Weights of a small image classifier.
Training: 40000 steps, batches of 128.
Data: trained on microscope photos of single blood and bone marrow cells, 52.7 epochs.
Rows from block 4 of a small image classifier, named by matrix and row number. Rows with one number belong to one neuron. Each number is 128 + 24 x the weight over its row's rms, rounded and kept within 0 to 255. All counts start at 0. Numbers have three digits each.
After each neuron's rows are labels from the 100 images, of 14976, where the neuron reaches its largest size: "patch colour" is the nearest of a few named colours to the mean colour under the peak. Only what is clearly more common there than usual is listed. The data: microscope photos of single blood and bone marrow cells.
# gate: MLP gate (model.blocks.4.mlp.gate.weight, 672x256), inputs 0-85
# fc1: MLP up (model.blocks.4.mlp.fc1.weight, 672x256), inputs 0-85
# fc2: MLP down (model.blocks.4.mlp.fc2.weight, 256x672, transposed), outputs 0-85

gate.202:151164144113144078110107092145173106108120117138110148117116148103129095143091106089136080181116105141163149098120129160098108114164112155117108120093155124106106165142114137139162119125084121144151146144145099131152146166098109097132126148107126089182121088
fc1.202:169184119083143075164097137116115100123141121137124131125107096092163147145111141112152135131109135152128160123146112127120121129157160097171082155144132163133161135143117127116183111132107139148119158127105143145152112152105142114095144104089127127182130081
fc2.202:178175150131133157140178135162145113160135104118118106098118152158138096171163118141132156105194137128145124134070091167134131140135135081134101133124179146146144166112089162145112127123135159109112126109113118115128119156127126100142176160149113093198132136
patch colour: purple

gate.112:144134148159086140151134140149109096148111132108126110135120187123141126111068113130163140167105119150121082098141133104162127123117165109129135116153139117106141129113106130130158138134135133151087145118133114082134117169123122138126162107171097122169159151
fc1.112:118111141165157137101147185090074106109130136151142142095156142154109145110139147112171111100131132165132138080107123095108096108084155100133142139101121082108071125117091168134108110139117097131135169131151104123180142108128135103119165089127144128142118060
fc2.112:114147130161145141103158165130150154124125122124112112104169117105103125126100135175153137126110106163171098112132130167132131143159130159134157085091096131164113094161098144106152097125139115064126119111122117098150097080124118105145118124144121100133095081
patch colour: purple

gate.260:129115134165140093133088157163185133155125106136121103123105194109117148128130144166111129146098104090129112171092155149167130120112173128104121053153171118149117112093103135122110144145160122137148093121105091097155167156132111161137153121138107134100081131
fc1.260:093123124166134148156150157150189059138119125131158162125126147138114131110165064144157121149112118093082110127101099118151142107145123120069104134151125134144126125132143081140152207125127150154183115121125101106155132122156115150114163138138146157140133103
fc2.260:180115107141125107104152139088099146142133148122075136115099155142129149148136118140133130107128133153156085139145138141161103124127124165164132119105138085094130151128149121081082114122131160077102103121140104128145113111120166148136134159085092162123143142
patch colour: pink

gate.129:176110130100092114147174128135085148083122113146089124109169116128142144098115138104159099107096134149174110140130159125122159122136142164082128072113107104119122155124143133114109115116154118138142148153128139160104146177112084170139143172145116114149100083
fc1.129:091115152171154172155099140088167092152127140113166123179100157135143119173187132088144146191148162094068124145140102130147101157108159138196120104133144152131140153134112139142162135121099097112132102049120102145177123106161139114131094125153127139161115170
fc2.129:119103110128119112095166121119067162121109118126099171109112095072155099133140135112148115132129104138165151111101113107188138144101139131107151167121130150091110108153154169069116095097130127106129137129107127166161158164108124126130089153115092144144109135
patch colour: white

gate.278:122090160117104158105138132128140126152115071130104110129099140147121098126136145158128124118137152120188086106081093129124131145140144134143152122127129101113101110143131141153148109138172119136096141120117147142150118139115068109172177144162134146139168098
fc1.278:104153108143123160161110097162136119116135087100146105149075110123147115140130179160128117117084117116164127115133100113152110141126157113109123123124144134132106159116109158180134167116126139095095145091119135107147133108107160122116181122100133171147175095
fc2.278:153107086101163123109147163135151110163118130154139187129105112118145120124162150122110123122132126098139136160141118152136156162114147138126120135174165092098177127113105140113112126129132137150126135131148134108120114150100132127165077104096105121134148139
patch colour: white

gate.476:171098132136129127121129094139089121129112110157153121124118099126120081159132144159145139112124122115128156106129149132123148121099110139131148145149112147123138154080144149099112136113095087137085131129150151100137107124092123155171151139150148125134122141
fc1.476:144113091188089111133124145155090145159129150145157107132113125096136129143087116144111140097146103115149104144144108096109112113160080112104102133154092138117152142091171163121087124111113127142142116166147143118136093073073142135152131125158134113114129149
fc2.476:101089138144135130121084126154147146129116148145119166125115169130094179123134137129110139108119082121159122132128135177132188123146151081167131142160103100097159128118119118117118127125095131148108158149128133111144106147134144135117145110168110130141138191
patch colour: pink

gate.364:096157135141146150146170134176118124132125102140149136122149058103106169119110127097143091099127133114133151092096143133110155125110102135095108097088122062152137120131137096097141148163148148110154105150163146126138097162171128099116197129179155120147146157
fc1.364:152140113153134158152131122128125143116151134148078128130080126108115116098105115119116074115138144098152174077129125145078149149132127103122175118109057145134136128121127151124114089159138160122120105128131143093111141137088129105104106159142151143110127133
fc2.364:140138134119138178141095118134113146156156105148131126141105119160129133146149177119075117167131113147147132087188148140155119111119113085092148157118100143167163128143149123131130153123127155131145159128128153146094121190139114136145086065107131162151108086
patch colour: white

gate.93:164118146117144140137138109090160129155127131120112112114133157128125126102136126130135131124164139128149173117161135117091161133129101128113102125144120147117100125088084122098118101116132146200144152112100123137099148153142097129124132101135149120105127142
fc1.93:130123128140139138131112109112158125172139111157146094124115115101123121093136103131149142153131143110142143115105119123105184113131117126100101138113177140082103115079077092095139117138126149193163135119140148134096160149125122134134143128123122124135120137
fc2.93:133145145144140135129088163091135133136154135136139160119097139104128128115127093175133088121141139084135092121105139135115072167161172144137110128105113121129133112138120091146142155134161111120145117133135107140151095159119092100109141101148174067135091137
patch colour: white

gate.562:154171105172059144174141149154144099110129112132141156145148117146176075136130133132101151154143149133114137143143129170119107114109131118151117095123137102131140071141125163157121125159111151144146114155152103151105111117091107154106126147080114175121131110
fc1.562:166169131139141124178112146123130105105112121151124153138155134125152136100098100158113123134189122109137122111133152161077120164116074145125144115094137064115143127097098116103171110152118148087099130124119091099129103141128096101146145139081134120126160128
fc2.562:124127132162093161107183125173143147119161113149098172110153090115148130153089104085076089148137108138137183144085112173116125134131122095115141079119107112094121135132097098126163124149089121108139126147145099084129128068108118139146123105179154146095158139
patch colour: grey

gate.553:153091147120149133091151147166098107096108108150109143125114133159126119082130136107071086132150109135153131134106093169101147115123168133144142119109119149131108119102118108101138153157144169145162157141119112146142147148064125157137121134151114122109140134
fc1.553:121104105144118098108114135092146113132131137155128140123140144099134090132090071125152096099111136108095139154175129132138128147111130156124135128079139122127154107156139132136105134170139111109143134152116104115133100139162129103123126096131081158113112136
fc2.553:156183110117128094159159141149106085141149122099095146130120113120127144135130075158136107105143139149155169107175123113137140120136105131125108107127118115104103122105117105129106119145150163142136115126125124136106088159130137122083111157139123092102153156
patch colour: grey

gate.7:113160120151144138115123148122115122129122097140132149113110163079134149125068123127137108131105119066141126122134127127157151093114114108157120110139128145190146118153127154175117120122104091141073134109084141167150124111162121162111159179150147116060128128
fc1.7:132117108105123110138161118127149128142109179122121116161139109152106106115188139140115118145129137157125109126137139171119134142162128148091133168150105135100085146115144108083115130179131183129136103112166122144127109172130121167130140102102126131131154149
fc2.7:148140093147137091151118147120124101111153148161143146126163123105139106119155111105118146118100121106109150121160142130135122109108078124119137161128103098112127139142116077111143149143113150095145108129125121138122116112098136160133140139085103123109147160
patch colour: pink

gate.596:119113133100122139145181152096108133146128127181151133120134109083111109167152109101097158129098179131115117149112172154122132128108155125153101129133110165147120125124115147151162163101165105137142107127152135133151119122128152135166133127134121068136143095
fc1.596:156130155134089109137128115141119128113146128133127148106120125152132132106144117148130150146160123134132102088165122101139121146155144128120125129123128120142138141123149111120105107121153157099093103127124125129119156180141075135142118111145106183121144133
fc2.596:108092149126157165118131093153118135152106098153143160138139180115141107107133136128157128120119120117102134095109101148124130103093120069088118132102103116124127122141144106170108160120092087126128113150179133114140099137135184148141076127132111167130114150
patch colour: grey

gate.188:123116120129145151124160115161102169126104150138156129155118120123167118134109115091130146133126092157132105149149135107150163092148149114094125149143150077157079118096152110137100100106136149188114127146127087097134084149094097120058134162136191113134144121
fc1.188:155155124114095134127108136099105120151069121122084141086169111128145109159123151111159112105096145113089148082153113125120168140167189141115114141112168152101104180134143092171077133091160125126096104129148107152132114128129152141164153123147127122182132167
fc2.188:148096155178136182135137096085141134135145126080128128164116150112159138136119088142137135150104148116134135188149081145110161118160096150134130122104146152110167114129136164111099102099144132111102141178154106098159121116127118116111119137128121113132107151
patch colour: purple; blue

gate.583:135088174124119144098111092146126110096117117122159158115141153104142131142110150131118114126130152130145154157089128088095141091123145124096115112152143181117114132124097126094100122120137102091171112108148142093107101139155128103084102165117115171100149133
fc1.583:127117143082119129111125117146114136128120100132154111152142124141160159142141164093113115164113139161148112115115155133097140121096123097125110139178142184117137080087117108111068155144180117062156175091166140122107121155186117122085116118097086140148149117
fc2.583:138110138097123161151139089124116136165159177132130149123117061090153121103154168154141083135169091123165113109112133130104112144157111074095113099110138122134161097125114142101110144155155097137118130136096119141176172115151139111130153128114152116101123133
patch colour: grey

gate.376:164135098115147123137182108142135170192109107152131129103147100102153118126110109081132109141131131148120139131089117128122132111124144134164182117072135105169082105115135136180160123118104110115185122139096159124150121113118105129090144097116093132130139123
fc1.376:121107127134147121094071138097105099125142153155112143133129136109093080114145130162105135099179141109114093129132166142176116133116157093110096154116145130108187163149089127100126119153134119111067076117130118142096114160103173105122118109123136116111143162
fc2.376:128188065147146146153146153115113105109144070159146117122137140132078156134107156153145165107133134184144139143096133117094154106187141081130147107142117151158118167143139107135131078109125118121139104152102106163088125072127138145138125146131121128136137142
patch colour: blue

gate.663:153105127126152126166098103198129144158133121139110145156125138135147127142135138125107141098091146142133142130084137130137134140152142153197117103138109099155155088128111153148101129189132125159099103135122117098121149174115101116147106113138096155137109169
fc1.663:147098140088130159135150114103103143118129104102137126143138153125100123138115141149143129115111110088142145144159115146093126133142127084117159157115111126129127104120143114210124117128144105192153143140163126161130146130139158118129164113151111124094096166
fc2.663:071101118097113122154114168117143132145119122091118133103082128098157135095144094115166123135187097124129118140128143095140110167118165115160152120119119111136180123083122090123151124106129150156128156111164153164131099121143145157104113090151146143152131142
patch colour: purple

gate.54:154120128104115126124150153097093138167125122110125107152130116090174133140097134127127138075146138172093130113157112159177164109123131134122117148121121148155139126123111109118113107148158160151075126189163139128134128172153121100130116138158156146144144132
fc1.54:126160135161119141119106090152162112141130138155133104125137168122104131126132170130137121163107149095139131145108120088062103133145125122122160103157120136093125121102127158131131148111117102083169116090086118165139112088146114154103146101102105129094122118
fc2.54:079094143108113103133153158144155104087088143137132114127122131120146115131172127097110137152120154098102156142065097125138093128099098158100144098132122122101162117091138127131142100135101119083165132159127135119145078125115128130133066191128106152110141151
patch colour: white

gate.161:168154170087120152120151115129161144127094147154146154151135144131108090178097145152137154112115140171127129094150126122109104144131135146142111141147145144171152124176146118126104118092131115153118172117120131124138157186163114120082152122140096159159138122
fc1.161:136083130065142139125157177133145114106102156135133170162110122119126100168128143111137176110097155092095116113101111107106134093109148105152131149148124127149116135106132118164139130117151177122147137099105077136125127154096102163145139101102101114136110164
fc2.161:118173108143097180150155161122119100149104097082122123097101106137179130096122169155129143088126131121139089134099138095092106103100097090100107135121112106097135095152154128131170149142135138099081082146143065166149105122163122131129133119101144142088168097
patch colour: pink

gate.29:108121133166095149157141099119098115104130148149146171118109157107159177110175132131131149127100143110128127128132126118100128169078101125141076102111105149133131105112129114172140153104139151140132114150158137118147154108151114138085146101108153138135107126
fc1.29:184116160133096142111097146094122150141111136118102110093105105136169126111114154142095101129156095115127153078124115121154172146136160171119106119129113113127161123163098159110145112084130127111129114155111135143140102162147134121106125131101125156126150149
fc2.29:137165144140175062124128148112154129152117079091109115112128136103148143134046107139169135134151123153147143125102109145117115126126139145142164111177149143137135107122155176125128157112145128126151144120176129105128112147115100126081116118176158108118121143
patch colour: black

gate.609:137099127113136120074165133136066109106140131146119127162118141144180121160129146173082155121118138131116121145152133102136140126138141116112129069147099083144139114118094118161141141137111132086179123150100109115110100161092133133107125171143132096122086121
fc1.609:161132120143128122142145138140120122145098117104127139175128160191156133104149145134127123141130154170151126137088147114118130121120146108122130096121140140113125139074104142102142156133131145113183140137095118134160094151115121113136136147115104112081100137
fc2.609:122147146138128128140121122084132125129146130127116116088075104082145175087118119169098132107166133137088126166112123100151152154146129137141117154154132140138136135138156087163160120143155128144089103142158165100130149147115128099114105154118111088135092147
patch colour: blue

gate.615:131132130154088098140127120160127180093076115090139155110141123097153105119115120115134085106097080111133089154101123080128152143136120125133139089135101148081134111160124098149104108127113092117127127122069152155129115123145136108137192122133086133150128077
fc1.615:155131153112144154121135172126089148124172136127131120145102108109110092146121142124144138117157170174142172102107127141116144139132128134094150158125110137124122115128095117143140125133187137133072081158112189109103175126116084137137150148114117125116111107
fc2.615:140155099137119153163109146165146132120114096169112128149179156137129094190123092112148164081142138130098123158120169136097135131085124156141129144115148150139090090103099146127111153102133138139143099137139107082133190089109103144134140116122116173150138159
patch colour: white

gate.115:131129113106101123166149154090145113118124178128157106143144135150123142109127161167109165131109124165138104138126121179089127180133099134095101104125132157128087089137167153157156143147140109103121150112136135142096104155134104170151111133134097152094119139
fc1.115:157162132133137103096119126098114124119087156084144143138157104170154121091122115153097139141121091140143119104152098146119169136148084118145135100119137136129102163138151133122097109124095089137140157115134164139092084121121090141186134148112141114156114096
fc2.115:124153141124139169129154143175105110088130172111199146100137073129141108150157141143126121125170171116111104147118122151147153130113107132102115107092139116183183104165090153114097121151106123124126139126165101086101155135112117174142131157095091116148105119
patch colour: blue; purple

gate.597:131146117118119123126095125169114148132169130150141112122121128111113125086118106129098162143077151118092105133130094154138126148132123072127125141135138133108120144173075163126114119133073165148129101137088168153104157130107132134122137137104108148135134102
fc1.597:109138139088139159118116079145112134140131140127114110109093129099130131059150129164118095110175126127128111175122088153119102126116127096127122123114119083107116133182105162120128118158092142110127107139047159113125131131130102122126112171100131142119202082
fc2.597:143158117121158098140126113163092094103152121119124159133098124185151171106135123080097059136140119140141086140126131095115097114168072103142127136115163162113153135162113139164141107130149109118122112105109095128099144141106107101164105118132129161119125146
patch colour: grey

gate.670:159143166095102115139137138111081124123086137136121109098160108126136136125155164120142144147131102119103142147082162106167097117173127103130067138123139101119134136164121151090156156153109148153181135146078137138108135119118137130105168137120120162179168144
fc1.670:145121143134123127125140151110077105093105158123098112108148139170122141135135174121149139118158103109096127134118150120150122125162146095120074112138142113153123205161169150143142130130131166154165110115125133142091146132117128110115145162135125157147174124
fc2.670:166143139175149073145065111072139132112108145115136110104143145133110129102127141166167121130109128160116127157099121161176063140142113101100130144108095122134113189131138103086173097141106115087177130133084150197123112101115120135112139092138141142136098160
patch colour: blue

gate.30:202165118113173165158115085128082117151153144122147148108112129115152093100137126147120081106092160123133150151129148162151134161099162140148125139156117130140115090139136117176118138132140099111167107095157123116123136098155107129135109147149113127038132102
fc1.30:139164147114162132123114119146105121151159133152109152139148142131104100096126140142107148160161123138115145118100106125128090159103100188141123163125146137109128160144174107148155078113163143112127122134119148119113108125118154158132145138136183142081084127
fc2.30:136134099116178092131140121122135068138108134147085130142109111110139135135092138112164129143152104140091139119109108120180153119106121193128128140123124171141152095129095121095138143106167150090148117129143116119137151083125109147129112139110172169122109143
patch colour: white

gate.612:125102118147108129154174105104105098146113110106102102085112146153111157130090064075116130134146144145121168102140131111124152153138126130133082081142144120078126158071104109143094156137119093130177149149094137086159146150167134125153135129140095110112104153
fc1.612:162092102154146154190144110132142130130126095158134133130082123110100125148102089146127151143096121129150112103158143128115150153158121124107127126160114108092143139098120158077054094114118127110105109112098141178107128086133160120118139089124122095123095111
fc2.612:132143124110124161078164114140123134162130103143159157142100182124116134161133183149125132146118085136117129135134131118073122114127167120117169129115144130135154115147134134150130110106133123139105064116156126164120109111133136114136133142159150132131135115
patch colour: purple

gate.204:142107126108090130177126151137121079159117113107172103088127128171147146110126099154152067126109181134172159105124113123137176105113130121129150129128134109108134106141164159146126157159146133143123115075146107148116153160127148106127093129135132115152082121
fc1.204:107146175108140113080123122135123148134108120121126071135124147102133096130127098091127120168127094109105099119115144114143113138105124150145154149106153129155141123156101124161162148091101159161095128139165125099152103175140144092117157141097138128121177116
fc2.204:102128124124102146182094143123151148106141126152143120146139143170176155135128138165113129120137105099181142139154146118089126135160121107144146157102107123103130106141141136124135106118126130153136136127171157140131161114133126137082159121186111126158172090
patch colour: purple

gate.481:141182117081134159114140133120093172160144115124121095135143159132123132151137105149157151112112139132173162159134125127096159122142111088096074150109146095114084080135130131109095155128121106114106123115141112140104079111090127119168092139137165102162116136
fc1.481:112104126197124129131126121100158142126088128087182093107108111106113114111167124141128159140140106161105104151150127132143130136169143142131160086115120071118139138145129118113143120098135158125161150159084131109117152116140143146089133096120076104111150123
fc2.481:136156207132098146132153145106084104093112127102156075107130112091124104128161122119164109156162123081151171144087132084126124153173148111119078131159142126118123142133188157170121115119122122126076114120127142140125120130123105101108105142106155118113118128
patch colour: white

gate.619:141106141124135139135147174148123134130147153121124096120151140093155122150167140114135122098101134136141134121121103154097155137098135174103147107145111143113087167144092130127093124130131147089162094115097139112156111135129149143112107143104138105145091134
fc1.619:123134120097136130107181119135119109126116113120078100102131137139101138077107148131155121131140155124106124157105137097123112081151095086146107141098142136160151114162152143126197133156122173146148195121174141107100149144160099139174142116177091125157102135
fc2.619:158126145115089121109120165130124132103153071137122151119133145085124110146196137109101138127157123112131176141143148144179120133134119142157128138113145145151140161141105132110116149134120153151111136097098098141153146133144143126077105133145115108126158111
patch colour: purple

gate.313:137138139119089094144117085147076188157127094121118145111114106099144125123144178137106128108163097125122096146148130138097132149107114114073146156146120114113119107134134120190123102124156119139158166159132118129120133152097123103109112083129160160136153106
fc1.313:138136156118143124141133143160164113118179142141110134127102100120118135143147113123108152127108137110144153142174097149162102101122186142184144128129103120125160141147154158124137151149132112145101119098130144121132124154132100122121132083124136101095126170
fc2.313:151129141152112178099114136136088185129111151134134169142099125096135112109159123091099165158161149117119105149166128121158132164129132120134106111112155133155157162146159138091164154164127117136098103141118113147122117177149148177123142103106157142126150117
patch colour: blue

gate.168:133100121146121116158126149115115137167105144099109132069152105130120117122138111189149123116159074168137098105131138096148121159162130106138142126155150102146160184130147124133133116183148129138106120079120144130140100101131146141081139137109091107106111154
fc1.168:150135129127174122104155107116108145126147119132164131123119109186094104141126150119087182103099163115149146201131121154128127148104112120090121132084091180112145136139140147127127113101111166131159141158129148096117145143142124118163108064130134109108165123
fc2.168:142134108117099111154123144140133130130129112130153106160120137165076085093135140100133091085139140114131111133125136114147185131117160133167108163159120103131178115134101148155141127121140122123122082107092125111119135125123153092117136153155154104125097097
patch colour: white

gate.634:173096159089091118074127129138145163126124154163088154095154133105106127132105127144131112119088156077153137134090147150117103148152155137103114133087103153146170106123141139085114149122113113128167125136120147165135142119126084140121127110113084135134135173
fc1.634:096131116116149103117156132113180168154141123115107094133114164109098167152154108120141135128144145130122130136149116142120123125114144099113134123100120129134136135108156089147162131127129104135103125162161153093140056141125131111103087133137142157111163080
fc2.634:163143135161139139107116126098137098131082145083168138101100124117157105162098096134124174157112125113147167138100105132100105144118120136077098131101178099103145134142130142129087132148113115116144124110156142089149135153144120142125107110136145133149134109
patch colour: grey

gate.206:126130076140112079125138110096170125094115148113123175110113083122132127121068163159145093113110120108120101144116158141114109103165146122154136132159127142079140113147116110118137139149147113098119127114082149120107123147158149115119124149140144143113099118
fc1.206:139098150096146149066131138117116113106182119085133125108139113165092132087161113154111130109153102143146106073157137118144143139105111172120102128144113090113118141093128091143171098126113150113132079114163128131105137079116132138107105146133104155112139132
fc2.206:121121133145145133126133124115109135125175120093126108123134147144120165131154125152154096163119144149158153115118084136135122118108128104121119119119106103126161151159074147147130162170123137108174137093115146104128125137143118116153140149145150086136110162
patch colour: pink

gate.580:120107116156130166167105159151172118127140141126111131157110138100098146133126140136151085136129107117103139096120139120136116106161118147160160168105107100181072155122141130116111135093123127125157113122176118122147157128097132155147103117155139127106114125
fc1.580:066107113167125102098129148150085141154172160129136109128132139178145107124092115119145148114135099170124080113128132151147117100110137128114112162170136128126114139131124110141117126122139136138121088110132137107135106112162171085122122146128132130150084190
fc2.580:129165116121099182065107149118128120120134130104109150130132152174149134131150099094127149127116134135128138140128106114151068132179118098118060098150118145102139143154111124203133126160158168124133142120137139161147169130103149150117090145129126097096120147
patch colour: blue